A small masked image model, trained from scratch.
Model: 3.79M parameters, 48-pixel images, encoder arch vit, encoder norm layernorm, encoder activation gelu_tanh, encoder width 256, decoder width 128, decoder layers 4.
Training: muon at rate 0.0054, 14000 steps, batches of 384.
Data: trained on microscope photos of single blood and bone marrow cells, 27.7 epochs.
Rows from block 0 of the decoder, named by matrix and row number. Rows with one number belong to one attention dimension. Each number is 128 + 24 x the weight over its row's rms, rounded and kept within 0 to 255. All counts start at 0. Numbers have three digits each.
# q: attention query, key and value (stacked) (decoder.0.attn.qkv.weight, 384x128, the q third), inputs 0-127
# k: attention query, key and value (stacked) (decoder.0.attn.qkv.weight, 384x128, the k third), inputs 0-127
q.13:093149127138132106140145128115162133105140112141162118145115151113138131125105115115116111097113027089120159115128141108120113148127106147128142165143129124115152124097123113114130152152124124196137131124155146156183143125131117127173138141128130098134115115159111124114118122134116125136254137129115100100074134128118112122094102144105136124123126119104113093123140102143134139132096
q.14:181093081099147117097129127123113144137128104108139149126139135143120134147126162140113130073128054233129103092128153136156127134167116137151116140117130111123124126129116097119107119111138104153136164089101089114175134121137131134168162121129160131127127150139131139149132128117101134117168101167138135122150117099122137150070133128156115125105093094121123117159135126173115140108121
q.15:020126093115131124137128121125094098091095113121164118133151118108147126127123133148178140154130146199158073115100134110152119122082117124136139128146135166064139147117131155097118131103117109157126106155127064151127150107163113144121125127144128142102140124131149127165133127124139115114136163134121172139122135175115115118141132115099093110131141157140108122122149089124127115121119
q.16:039066115112134146111097114116133128122124105160115125150131151153107090160121161175123139138127176122127116130113141120116110140138136147111124112115133149136126141158111121112113110123141130136152153198170116127123112137100076102153157131129123131123154130141141104141133132127135100134095106099147111161203145145121149178117148110111091139141151118103094151126107093181109135110100
q.17:165111068072109117134108136121137129126139091132119133117114108125140121132147092136120133133141222229185159172126108118153136126140144118133126132114103098136129135153106130118140115155135150055086093136129152143145149114137119098134132112132133127114105144116122129137110128091120133138126111108079132113097166100124100148155136118159111130155133123120151128137138153152131120115151
q.18:152111149089103106094096102138123111151108137135113120105111150155117109094153117121100125107102209173126150119134126140112120134145076127131103115123132162134143120117114122103152108145124146248150160122121156131144118142095110132124126143121134111062094118142143101115132088129128118127193118129175123116129120144145110115143126148155113118151135100115129152149143132123142146112129
q.19:122112094130137154166140120118144133106085133090134100096133109131126102124118114165154108151161161117084071132102093106125150135088106109133124137134155167078168165113121103092137092166109113114146103139114134168118152123123092088145138122176138157152127122129148143119133117147132147101120180137118102161143179155092102147142100156138142156133118129120086138135158119164134136116087
q.20:188147222190141151121151132119119108093106075116121153109117170108100091087101129125110142098133104067113140180135115107115123131150107127177163158116135119117112131141128112089118122121150080154143110132114083120101125115134135123117142115126110108103127135177132140154137100110135096151181146148137112160129140140128135120135152128133135113120115143152146141116111117104114113138140
q.21:242160110090119087127122179159099115124144135083166110119101132116140142134147108100142109118084092191185129096116108106135106109109107137134142140131122109115125124122136125127121137126129129132184170161145128164144144120138130138144130110119128093138089121114118133145130142092114141106204146143153135093106137125125119134119121163128109112115114138118118132157119118113112155130132
q.22:110134128102107109113110113142159123159149114121137144113124142117140148113084135133134156155159107117167137124099136116126122120139136118148169144129146125100146123162126109142118145118115094225042071105107108173149163122164163131145156175146158116147124143128146131120163118133162103119145142089100086109094114106111112101129109138143142095142127105109162116103129100126119135149122
q.23:055091123099110101118148112124101120093157110126133115121132128134090114144135126128126131115126243111133167086114115136091104117135114172130135159110153130153128112135124144141116131117103120188209145130151132128127148124092134123124127132119133108126145128124107129089129117178105115155126182174135133094145123153128139118104100134135153149117147123140122160136109132097144132125133
q.24:148156111130147168142145097128120131159086163149119123158122145146140129146160143104138119123132056139099075091175168142119109114130136118096093149143108159128137118136096154118161122127096147023099140144135131095070090137125109140113126138122121171120111122124143145127141104133139138115118143128149149153174134181127133126133140095129116127152153145145106105109110121109128111101137
q.25:205184118098159117128122125143112129089117149098148107109104112140115103126134145107103140135109218179172118104139151102135140135099119145104126093126139141135122111142124131125179110131122140121178155128148164121124138143115098110160095140128062100122148140106104115126104128120124115104182131150122141137161161117118117089124155153094160154148150124144114112116130097118131120130120
q.26:072108110155136117117093137132129128128135124134159125129172134112124115107123121174201094141128119163119093150125119157143109114087148079116115127141134113119112145110125118140123129093127130164077123110120133131163115153160161184155141125146094163141161171121118147132146153142125127136056073099131126106108085158150120117133111119155113143147131163106169120120146130081134130109142
q.27:154197118154140121138171133101114127137108137093146096102120106083136169114108120124131119157147071187103101143142125142142168154103112090142124111105126142075118159097141100118086127102114114152161100128126102112114126128138154122116127140110134148135115144088143136163102117124145167104090199157135138172154143187134136130133106156149135127119128110118120127132112127150116134099150
q.28:150139094144142142141136126149120147138132107152130117116145138118146137142171151101136083117155098197123116126150119126123116116150117167089138129114134108134110115146126137150150126115117137000127106162159109115083105125119112139098096128104093111148128151135139160128130118124124105145170164100129147168149183156133140118114146111088120124112121144155147109126117148110106126132149
q.29:068091049114130135144117156088113115132090128111130121130137138136131129106091121118155152136148108178118093131115126149143125106121128085150159141111132143131135125089148124124110096175138117146136111076101096125116126126132185138129136130152160144140144124142157176159129146096128147122064099182208106131131090139115141153159130140123126145132111128118137129109152138116124125143111
q.30:022215128108141115116116112131108158129117161124149113128146112115115117118135124141146139133102000108131105106136149150157127098103128105108140110119139139161146118135149146158147130132148145144106121089120098103151128137115154130145124148141107150103118153132119123132149136131125116142164100141145151098124137142129143097134132122126130162136148141119161124136158110109146119124138
q.31:147151157148124101147134133152133139117118142101111131126152121132119131109151154073130109124116049102112124160131099140113128125120112121118129155168104145089117112152116153094137127115135143095222128215144136118120138130127086107124158129122147123130103139103134131128125133142118139114069142120078118180158164178088129161118113140110110139112101128123122151139134117156135134140114
q.32:000173149108083122108112082143125099143097093152131136115104100107156131133116132104135105098169126103180142156161118108145111138113108129123146150145104139118110132149126153139136132145126139180105146091114139162118149157175120138145140114126128126114109134123117149172114123101142137149145118119145129131137133143140119122143140096117136129160139109145133154095134100119127114153107
q.33:145089145123091125095117145146132144154116131123131137102092101116124159136121152097082109137140178085139122137107118128137125083144118145127119144133119114107118129170122138120140157101142129203113128169116149159082150117108092123108107152099128111142111110115092113137131104138146124124199207095110167179164155151133130162144120138159105128144108108128101126124128128121111089134142
q.34:101182107152160114129109122112153117142126137114155119160115122122142136137125130152129142136143200169141113126162145115118160155075137133089129077119124161119118148116117094155139132128121165126138147119102117112171124135109153133126081151119073167136142157146156141136114118112131148108063091084094121183139135116110109094165125100101116121151151146138132092126120120126119097096089
q.35:073057093106148126140131103144108108151143102148145102108121182129154157124140149119143095138127156148102069089144150128145110119145108158137163152120127132113110130153115137167121131123104144237138114137137137143140144149158160132141151148140137084136119134118124132139145123140128082152128131108127120123087118119083129070104116133101146126134131127140144110104116104126157129153159
q.36:174154145177162131115101147105116108103118111133100132105143101135111112114117116153141140112107175134153134194156135109120158120117141097133144143111118112104136106134127129093140121119137120224116113192161172122123101157129107115150131123133102162097125131100113131133106119098126152089164118102095110118136105104125098157129168106147099153165130106115114153126170114121125104105098
k.13:100142152136132150138154105138123110125111132117116137134095138117125146126121144139110137104119022071152107110106138127121140107154134107125126115132122116121136129124116106136156140119120115255132144114117178166151140146137137135128136126149118117126143124131110144128153123133159107114170173144114098079112089091122142095116119119126131120124117117134125129163102142137119130117135
k.14:162096028110129121155113113120095121117122079076146123156106108161121143114127122117120120106140053207120086131135125134134136137118134119116139126162137128110143148128143144131135115149146126177148217146095127119138137119106122130101102120125130135127157125134137131118133133112141124131171078159137122106095107090118145135115131135122125135148128149138144149131141142103155151144159
k.15:004113064077103119129125133149146118162149138116137129103129147125112124123165165081137094122123128195135102109120140138147134136161158149142131113112137150104128156116139129157118143089127118158139112111118122146106132141128108100129107110119147124130108132102167116112102105160130149107106172111158176166156135153150114138137133138155123133166124124111120116105131110128120102142143
k.16:025052094122119093109115128114144121137141143143134135146114147110116147127153139116116129139132157124109124130141121112148127122096144147133134143120115123127128127141134125127137138126134149112104165191176150144096122132133108132093114123100157134113125126143160135117096154121111125132111076053090172206178132157133134132141184139136115148126106130125154129133130116131139127135144
k.17:154122059084088096104078150115140116114161122134164138137133155147143140129137147134135138129124202244195149153149120131117125121129125117120129110098131127097128116147137119121120124110116109097077100084119138130143136134138157133149138146150125131127146172129135139127125132157141122126177133103094120123102109092129107119099116137140118107151135116091148128124128125105132141135103
k.18:155118095121099117131098127108070118102113102112097120134109114102109145117125102129115137106147198146147175113119124129152138157086132127145173132131126132169145106149146140141113108154159162240173179160144129120097121135079136129121137130118107110091149113115104128141135101115104146150105120126128101121142153135139118152129133154141145140130064141144124120141129129144122122108150
k.19:121065126117143152130132173140134119141124157132129120132135181081113128123151146101155155116133151120084090035083145121114120092148139148144143167142108110115133146112114144151128135098135124127136135110162127126086099075154175134107120091121136143132114107110131119163110130151066132169107174156149141135150094126154143137154131100127101138097125134140125120109115116155103116154137
k.20:194156230203141101116145095118137120111125131115085143143104127102115136113101130117116131111126113059094162179191147152125118138097135127104110133147105130121132144125132151111105145106131147190170163120108114115126114142110092143150111104117132132106109134100124120136118148120141129116150130149156158140154115133117149131131142125124137132122111123116116145135128107150109082114118
k.21:229192094054107155140156094108131137127121125122158126126122122130130110122107145126108135107141111211162104099079110119136145141154128107119128092127124145150127136132135097150149121151129095186149179125110133157111120116125119104138121138130115101156109103116115123139146093144139113118182085135156142105121121130115104134124124140125148150140123103137094142138114128148128128113121
k.22:090163097086109119128115136129122138121125154150117129124130103114113121125122112136119151140121103124143155100103116124140133116127142133123136145142130119147154142128143142133149147143130155168112012084122153142151153137149127124126129116147124149093132115097124129111105119122132126143086245145094060064089127126122145160150145123136143122139133139146153136117151131125141143143130
k.23:042085121111089114128127126140120116149133153111125125143130142116118127129142130100116120128105255103163146104078114109138147137143128140136112134129109131155108129137127130137130128155141130176210178112129140144135129132116134111157120147103153127141108128119159136121134131111116124133061091177162130126138111133111112106151118133137101140132107124145126106134119124129142144129119
k.24:145138114153186130126126161150138136127118104126117124103146128096115121139105121148136103135111036158080093078120127128156132139117145160143137121109142121130129147130148145143105142108136138071105132171151091110101123108106108133100129111089122085154145122147129148137116135137089108126182118097137197187177168157134117142142120130131124161110122131132154131118135157120104137152147
k.25:212141130085100112121116145127098119126087102117122149115117113093114125141142105118148149109113220204168168128100135106121130106163143152151138115120152114139140133153129130139136134164109128183153191132126116111110127089143136117134134092093123113142094080121115107142139120098110137140167074096148141113140147134108122136125117119159113123120135111121115146124125137130127126123134
k.26:052082065139155166149141121113141127133135099117136142121112101145133131128122141117147100123151090152122114155166130162143128153126167132140135135148163149107134124134116147152131129138116155043065034109128140136134143161145145110117143147134115154117143121116128135132102105146125182118055149122082091133121143118119144138138140121130129129139133122126128129142139132136133121139117
k.27:165170120126127176106099105109132115122118126133119140135123134116135096138120129088110104147113062164119116108137126166163119146133136167146173168140137149106120146134143153080125140139142130119181115127105088092084117104104118124096095113131133132128109124090136124119144096133083120132037172160144155174162136168143136142129145120130107093127158153121123141109139130117127108154139
k.28:162135073125181143107113120120159131126134135136110132112100166131123125133106154125118103138099103182140094111124133147145095133134141139120087115109139122111116170132154126118106153116110115089069132132126097118120136144123104114132129137109137116151116114135159138125125127146135099116237125092150205179174120151127121121151108123142093123132143108110116141124126123080095108139110
k.29:060068077070120102165145152165108137122134103114125145138164122156143149157142146124147145125158099179097092116125148138109105160118112128128132126131128122128125128104122130135125111128147131066194158126083105109115120156129132152109125126153119151118131122139155117144156110133117163093088103211138147124143130096121154126097129135130145146134111123154121098136130134117103128114158
k.30:042189140134104128157143146158086161138120105123142152134132127132146137150154110151145138133147000105164140123118110131118135126105107134126111109136126116127150116122105144137093093148114122167121134118124113095138127115129154129141146146147153129115120127143141111144158131145146177134146130155172111107119153104098151126126102135122146131104088118145122113111132127124117106106122
k.31:157167163165164165108125137086143139118121157130102123146112174090123108102134115156125131116140053097146129100116164109125145106108147157133124138116153109155124158141126122126148168142151115066127178145182144138135114116127118126137148114125119134169128109123122124143116139140091109160064087068122138168156112157140090132147160108138102107117124133128100115133122091138114125118112
k.32:000187130104091097115108129146134133108134109108146135114154121141114124128112142143156145121153110100204198157146141130121128153131141098145136091114146100137116113112139110126125123105146146178138135115111147127140141157149111128162137131130120133098156132125116139144120106136152109126119132120119115123136137121151094142161114119151100142136112114107136131116125106145090113131132
k.33:139128128133100129098112113131147156121126152143100110111103144121116111104121125129136120141120196099112144119117129117125117129125103120118113137102154124154123154129127133111143156117117111255130113175161139108124143112105101100128129120102104121106094119107136137118114124106148100161101205085136166178179153157156099148160138135129104121111111132144137150106144101123112128134125
k.34:105116136112112150113104117133122103110098090100134142104125127113111116121117133116140133156107176173152148131169139149133112116172150143151137116144151155122154135158163176097138137137091151025098092141148137112088130124135113127110118112133138107112135112115098117137115123103121105105047122079099136145151125147155146153132141137164133122155175132114146135125130185114133122146139
k.35:049039047116175141144136148131133161128116148164121143123146137139127141142123115154112133139126149152092094083124139153157131120116128122124105126131152089141153144126137081133130135150142162183152104098127169151151149151132106118153142128153134130139141113110143152103108109145144117132055153121122088097114118132130140148154120124152110146139119125123125129142136102118107094109126
k.36:163129164167125092112105120091136093127150102121121131126108110104113149123111127110128113128120168135121153225199153151115147149117156121132146117145130132122126110142140113135139162124115125230107095139150157129128119130155105146115130133123104139127129129101118120116133124130103151106079154056050115153136124122137118140126135129142126114141151128090123125130115122129123109128112