From a checkpoint of a small masked image model: encoder norm layernorm, 27.7 epochs.
Rows from block 1 of the decoder of a small masked image model, named by matrix and row number. Rows with one number belong to one neuron. Each number is 128 + 32 x the weight over its row's rms, rounded and kept within 0 to 255. All counts start at 0.
Before each neuron's rows are labels from the 100 images, of 14848, where the neuron reaches its highest value: "top examples" is what is common among them; "colour at peak" is the nearest of a few named colours to the mean colour under the peak. Only what is clearly more common there than usual is listed. The data: microscope photos of single blood and bone marrow cells. In brackets: how many of the 100, against the usual share in percent.
# fc1: MLP up (decoder.1.mlp.fc1.weight, 256x128), inputs 0-127
# fc2: MLP down (decoder.1.mlp.fc2.weight, 128x256, transposed), outputs 0-127

top examples: cell type: segmented neutrophil (89 vs 20); smear: peripheral blood (82 vs 16.2)
colour at peak: pink (52 vs 22.9)
fc1.17 [ 98 157 113 100 108 167 171 173  97  83 172 197 161 134  79  92 141 199 128 135 159  98 106 214 155 146 156 127 133 128 142 201 124 136 115 127 114 220 153 166 119  82 139  68  95 178 143 164 122 147 130  31 108  81  98 138 126  87 162 133  99  67 141 108 103 121 166 152 132 153 109 105 120 115 154 104 146 117  79 106 208 127 158 122 114 101 117 157  91 118 140 113 111 128 138 102 123 140 137 130 132  97 133  90  98 154 151 113 140  85  99 132 162 152 130 139 150 153 119  86 112  64 139 145 150 123 116  76]
fc2.17 [ 86 100 158  94 189 109 143 141 186 107 125 105 128 156  74 128 116 127 147 124 151 127 182 112 139 144 144 125 122 102 128 141 122 126 123 156 127 202  75 149 122 113 105  77 176 115 151 184 108 126  61 103 109 122 100 104  91 172 143 171  64 136 149 190 153 129  92 167  72 117 218 128 117 152 130 118 160  96 116 128 127 126  74 167 165 133  91 136 182 146 105 142 113 158 137 162  46 147  98 144 166 102 143 113 121  52  92 112 167  84 147 138 114 153  41 136  92 132 112 143 146 124 156 144 153 144 127  84]

top examples: smear: peripheral blood (60 vs 16.2)
colour at peak: pink (73 vs 22.9)
fc1.83 [133 121 128 199 137 109 154  72  92 168 143 120 162 103  54 119 147 135 111 137 168 101 166 101 116 126 154 122  58 157 139 135 109 124 161 123  91 140 179 137 119 124 117  85  86 116 141 136  61 130 154  95 122 173 111 108 126 133  79 111 154 122 145 113 123  59 120 131 152 153 177 143 144 152 150 166 155  86 172 137 107 165 158 129 122  62 116 169 142 169 142 101 165  94  73 101 133  92 170 157  85 139 150 212 115 158 109 126  70 178 146 163  41  88 128  68 148 119 154  95 108 141 141 172  99 158 108 109]
fc2.83 [138 188  99  78 136 196  93 142 138  86 103  54 112 129 193 143 119  74 141  95  95 159 126 137 133  85  66 117 193 146 182 131 156 129 105 124 192 180  63 112 161 123 119  90 141 110  85 181 124 143 128 195 179 105 109 104 141 152 181 153  74 142 114 169 111 152 133 112 155 136  91 105 122 123 106 126  84 143 114 108 139 122 140 151  78  83 124 110 141  98 127 133 136 150 211 148  97 127 110  99 120  99 140  99 139 112 128 154 145  96 126 120 196  95 175 186 147 141 138 124  86 134 119 111 172  78 148 141]

top examples: cell type: segmented neutrophil (62 vs 20)
colour at peak: pink (73 vs 22.9)
fc1.161 [123 126 139 125 130  95 136  97 159 122 130 130  93 138 108 123 109 109 149 198 215 129 113  98 133 146  99 146 137 126 107 112 164 114 146  73 138 152 161 115 147 100 140  54 108  78 139  51 124 137  85 187 129 159 117 172  87 113  87 104 134 152  80 111 218 180 158 155 165 127 126 119  86 142 111 137 165 188 129 147 122 132 108 187 205 143  89 118 127 152  83  77 116 157  92 146 100 133 130 110 128 133  96 169 144  78 138 112 133  34 133  98 168 166  79  75 147 137 121 126 144 117 149 145 153 154  98 147]
fc2.161 [ 94 150 153 144 144 201  99 122  62 121 163 138 212 170 147 148 148 155  75  97  93 131 160 110 175 121 144 138  97 122 117 141 131 161  76 174 155  92  84 121 134 128 139 120 117 146 147  99 116 143 124  64 101  88 161 117 111 138 182  70 118 118 153 110 146 111 130 162  53 112 143 143 202  59 152 128 109  55 181 168 112 130 140 137  95 123 125 202 108 122 123 160 140  82 136 121 138  69 176 121 149  93 162 150 133 138 158 143 101 152  76 130  83 137 137 158 113  68 118 145 157 135 158 118 154  83 111  97]

top examples: cell type: segmented neutrophil (56 vs 20)
colour at peak: purple (48 vs 20.1); blue (35 vs 9.8)
fc1.131 [ 81  22  64 116 133 112 127  96  70 135 130 136 119 104  85 101 126 152 136 119 112 170 156 134 136 145 106 154 112 123  84 116 255 166 116 120 155 175 148 134 114 141 132 139 107 101 115 124 127  89 164 100 111 167 101 119  83 163 150 164 154 126 136 174  95  76 141 163 166 134 150 139 153 114  80 147 162 146 107 137 177 166 135 122 155  93 116  54 117 127 110 129 106  95 149 100 143 180 148 102 136 190 136  83 126 214 121 102 123 148 147 108 101 128 119  96 139 117 135 106 102 170 110  82 133 110 126 140]
fc2.131 [ 29 101 153 195 130 137 134 111 163  84  80  87 139 136 125 128 137 120  74 100 117  73 134 142 128 104  91 187 108 150 149 133 224  62 114 124 207 111 144  83 149 141 189 134 149 178 169 151 103 162 107 142 133  92  87 129 105 141 109 117 165 177 104 125  97 100 131  64 102 150  54 130 186 118 136 143 165 146  82  99 121  67 127 118 126 138 138 130 152 168 153  99 147 134 134 129 119 117 101 146 163 100 101 123 159 128 133 138 163 141 139 133  76  77 102 139 138 148 132 122 131 134 144 168 155 133 197  97]

top examples: cell type: segmented neutrophil (47 vs 20)
colour at peak: blue (46 vs 9.8)
fc1.55 [125 104 158 103 125 157 115 127 105 126 119 154 160 131  96  74 185 108 122  92 105 136 127  83 130 157 194  89 109 166  93 168 133 138 101 131 173 125 133 143 107 154 151 127 164 141 114  83 111 157 157 115 148 101 162  98 153 153  88  98  67 121 134 135 129 167  57 165  39 135 153 153 106 135 106 174 119 104 163 159 159 145 136 137 132 142 149 144 111 114 101 151  94  89  88 129 104 112 128 155  82 179 214 113 117 100 169 124  93 149  54  75 129 168 126 115 193 111 137 105 185  29 166 150 134 141 163 124]
fc2.55 [120 125 124 158 127 126 165 114  94 150 138 119 178  76  89 134 123 137 175 147 135 166 176 165 136  93 157 139 136  91 133 157  79 107 162 152 150 149 165 119 108  74 146  80 109 141 124 140 155 117 109 137 107 118 181 173 146 154 126 120 104  56  95 121 124 132 143 146 172  83 145  73 128  83 224 105 167 160 117 114 170 101 157 113 105 124 159 111 155  73 140  93  35  98 125 130 129 197 131 205 162 110 102  55 135 177 136  97 130  99 167  94 111 119 146 115  44 124 144 114 131 115 110 103 155 147 156 127]

top examples: smear: peripheral blood (78 vs 16.2); cell type: segmented neutrophil (44 vs 20)
colour at peak: pink (65 vs 22.9)
fc1.104 [130 143 136 103 115 137 132  85 173 107  97 175 120 199 175  84 171 104 177 163 144 172 107 122 181 161 179 162 160 156 135 131 113 106  81 116 158 119 120 115 113  96 168  90 114 132 137 154 121  77  88 149  94 103 109 161 134 138 157 112 131  87 115  72 144  99 104 127  94 113 143 109 127  83  37 105 140 142 158 176 126 123 115 151 178 171 126 129 137  92 125 172 144 142 157 152  84 136 117  62 106 149 145  80 155 129 134 108 103 167  93  79 116  86 191 221 104  85 159 144 111 111  80 120 143  79 118 175]
fc2.104 [110 128  79  83 166 150 204 140 110 107 137 148 153 110 116 151  90 100 140  83  75 113 127 118 135 112 127 116 138  55 128 109 111 127 142 106 151 110 110  86 123  94 104 149 124 108  87 124 165 152 141 153 144 133 180  67 141 161 144 169 116  82 168 134 132 153 126 158 117 145 102 108 126 172 202 139  68 154 125  77 113 125 176  93  78  59 134  81 146  99 115 188 132 135 161  96 130  97 130 145 213  86 135 106 154 173 111 145 201 127 151 172 155 125 151  55 133 140 169 114 172 114 156 144 112 144 146  59]

top examples: smear: peripheral blood (85 vs 16.2)
colour at peak: pink (62 vs 22.9)
fc1.79 [137 128 102 142 150 131  84 162 135 173 171 125 136 220 129 114  94 109  80 120 116 144 118 101 126 180  99 161 154 142 118 222 126 104 191  92 102  78 143 175 118 168  95 119 142 153 110 108 131 120 115 158 157 120 149 118 147 123 101 164 106  40 142 188 134  91 126  33 117 142 172 107  96 118 146  65 135 135 100  95 162 120  93  98  98 160 144 106 123 123 119  93 177 135 174  77 132 108 124 139 121 195 108 117 111 135  64 130 188 111 193 154 152 115 166  96 125 138 165  93 135 129 103 115 126 131 117 100]
fc2.79 [150 151 136  93 142 136 160 159 176 159 141 146 129  63 127 117 161 155  91  91  98  71 137 176 124 121 151  76 158  78 186  86 124 126 101 141 153 203 114  60 135  34 171 127 115 125 142 109 130 126 135 164 128 101 134  93  61 160 129 116 123 167 130  78  88 179 155 134 192 181  76 125 116 146 122 132  85 124 159 160 101 156 149 103 160  85 102 121 128  71 175 151  86 130 131  90 161 144 169 146 149  66 118 108 136 122 190 153  91 115 120 137 146 148  79 119  98  86 136 123 104 131 147 149 152 135 173 147]

top examples: cell type: segmented neutrophil (62 vs 20)
colour at peak: blue (69 vs 9.8)
fc1.81 [165 145  90  67 109 211  58 120 127 155 143 165 141 131 160 180 109  61 123  90 115 132 186 137 110 113  79 161 126  84 131  78 111 100 131  84 166 108 154 119  37  93 122 140 128 118 125  94 156  87 122 122 183  89 114 167 140 142 155 193  90  66 102 140 137 109 143 147 126 171  86  99 142 156 120 163 136 154 127 146 132 120 157 118 215  90 143 149 118  95 147 160 120 123 151 149 163  97 125  93 142 127 121 107 157 190  96 111 177 103 161 119 161  75 167 139  96 167 134 153 128  98  86 129  98 144 139 150]
fc2.81 [107 168 154 149 113  95 156  93 112 164  87 102 107 106 106 124 112 154 195 133 142 176 136 100 173 144 151 156  92 176 107 132 122 153  92 154 126 130 118  69 135 159  91 113 147 126 170 160 143 125 123  65  85 146 145 120 161 192 117 132 123 162 112 106 119 130 147 124  82 127 143  36 130  99 124 155 145  73 132  94  90 113 125 132 169 218 117 109 135 148  95 164 105  96  85 148 104 112 181 110 103  92 146 146  84  47 186 144 140 177 121 135  59 143 117 150 151  98  93 143 112 100 188 187 162 105 165 131]

top examples: cell type: segmented neutrophil (53 vs 20)
colour at peak: purple (65 vs 20.1)
fc1.121 [125 103  62 132  97 127 152 141  71  59 122 143 118 130 150  84 101  91 125  93 179 116  87 132 134 106 133 116 141  53 138 153  88 152 117 163 122 130 169 159 135 170 153 167 125 153 127  93 168 147 109 160 163 133  98 119  97  82 195 128 121 126 172 117 121 115 133 164 167 111  83 166 150 176 113 137 191 170 108 156  89 200 184  85 141 139 106 131  99 127 120  89 132 165 175 133 110 158 125  88 138 123 102  77 103  74 144  93 108 168 116  78 162  86 166 151 161 158  62 174 133 116  85 164 113 118  98 171]
fc2.121 [118 158 118 140 135  87 136 138 195 133 142 123 135 118 138 152 137 152 142 188 146 132  72 118  88 123 169 147 139 157 104  93  92 112  70 157 153 149 105 125  96 106 135 129 117 129 128 169 158 119 162 117 132 159 137 133 135 178  61 168 129  97 145  51 110 144 133 191 113 122 111 154 108 102 158 109 110  80 137  83 113 126 141  61 145  85 126 114  73 106  90 180 110 148 133 144 137 124 192 113 197 116  92 125 115 117 149 204 144 115  86 206 112  94  65  89 171 177 201 125 177  88 170 101 104 118 111 132]

top examples: smear: peripheral blood (48 vs 16.2)
colour at peak: pink (47 vs 22.9)
fc1.101 [109  86 163  80 107 123 157 136 109 128 157 171 150 102 115 153 118 152  43 200 139  92 140 179  78 168 158 125  99  83 125 147 160  65 141 158  82 118 128 215  50 132 130  63 147 112 152 113 124 155 115 107 106 107 184 174 136 102 130 137 106 129 150 102 147  96 158  66 160  39 142 152 123 112 123  84  98 135 127 102 174 101 104  83 144 172 164 143 122 149 180 119 149 184 123 148  61 162 116 111 142 115 123 139 174 135 105 111 139 133 107  89 121 126 105 201 137 111 117 134 154 113 133 149 141 127 147 138]
fc2.101 [139 133  86 150 157 104  91 125  91 122 123 175 119  77 150 145 101 132 138 122 101 135  94 150 120 135  90 146 107 167 132 136 132 112 112  97 121 104 158 146 166 145 142  83 137  82 147 165 151 101 135 163 141 185  81 159 146  35 159  85 127  57 165 126 145  87 122 140 163 146  61 117 138  96 146  86 163 124 126 151 147  95 150  59 165 133 155  94 126 100  66 103 132 149 178 117 171 141 166 107 117 136  99 138 121 143 119 104 135 111 170 160 131 121 177 152 168 217  95 138 141 218  66 102 135  97 133  60]

top examples: smear: peripheral blood (42 vs 16.2)
colour at peak: pink (49 vs 22.9)
fc1.186 [109 118 125 103 107 155 121 182 115 203  90 114 105 162  74 130  85 108 106 131 103  98  95  92 105 156 156 187 107 174 107 112 145 115 117 196  98 120 105 156  78 177  97 169 170 132  83 117  81 133 148 142 135 119 149 152 104 135 142 130 149  92 122 166 137 132 167 130 160 134 172 148  77 124 106 125 123 109 194  88 135  58  21 143 103 138  87 148 114 117 196 118 141 138 112 137 139 114 159 172 138 143  99 124 139  96 149 158 138 121 113 102  31 129 108 177 151 105 130 124  80 141 192 155 109 177 139 108]
fc2.186 [142 105  82 117 106 127 143 102 111 104 142 131 142 133 120  92 137 114 131 154 112 166  96 136 151  97  99 102 136 148 134 200 179 127 140 187 192  97 115 145 128 144 153 148 130 143 172 103 136 126 108 116 106 189  78 179 136 126 121 129 101  83 110 104  91 230 125  89  67 104 121  98  84  90 106 153 123 150 109 149 108 184 148 132 117 150 148 108 152  84 117 166  88 122 144 142 113 128  55 140  86  69 161 132 133 117  76  92  96 146 164 121 244 128 157 143  88 123 129 189 120 113 146  90 155 150 151 189]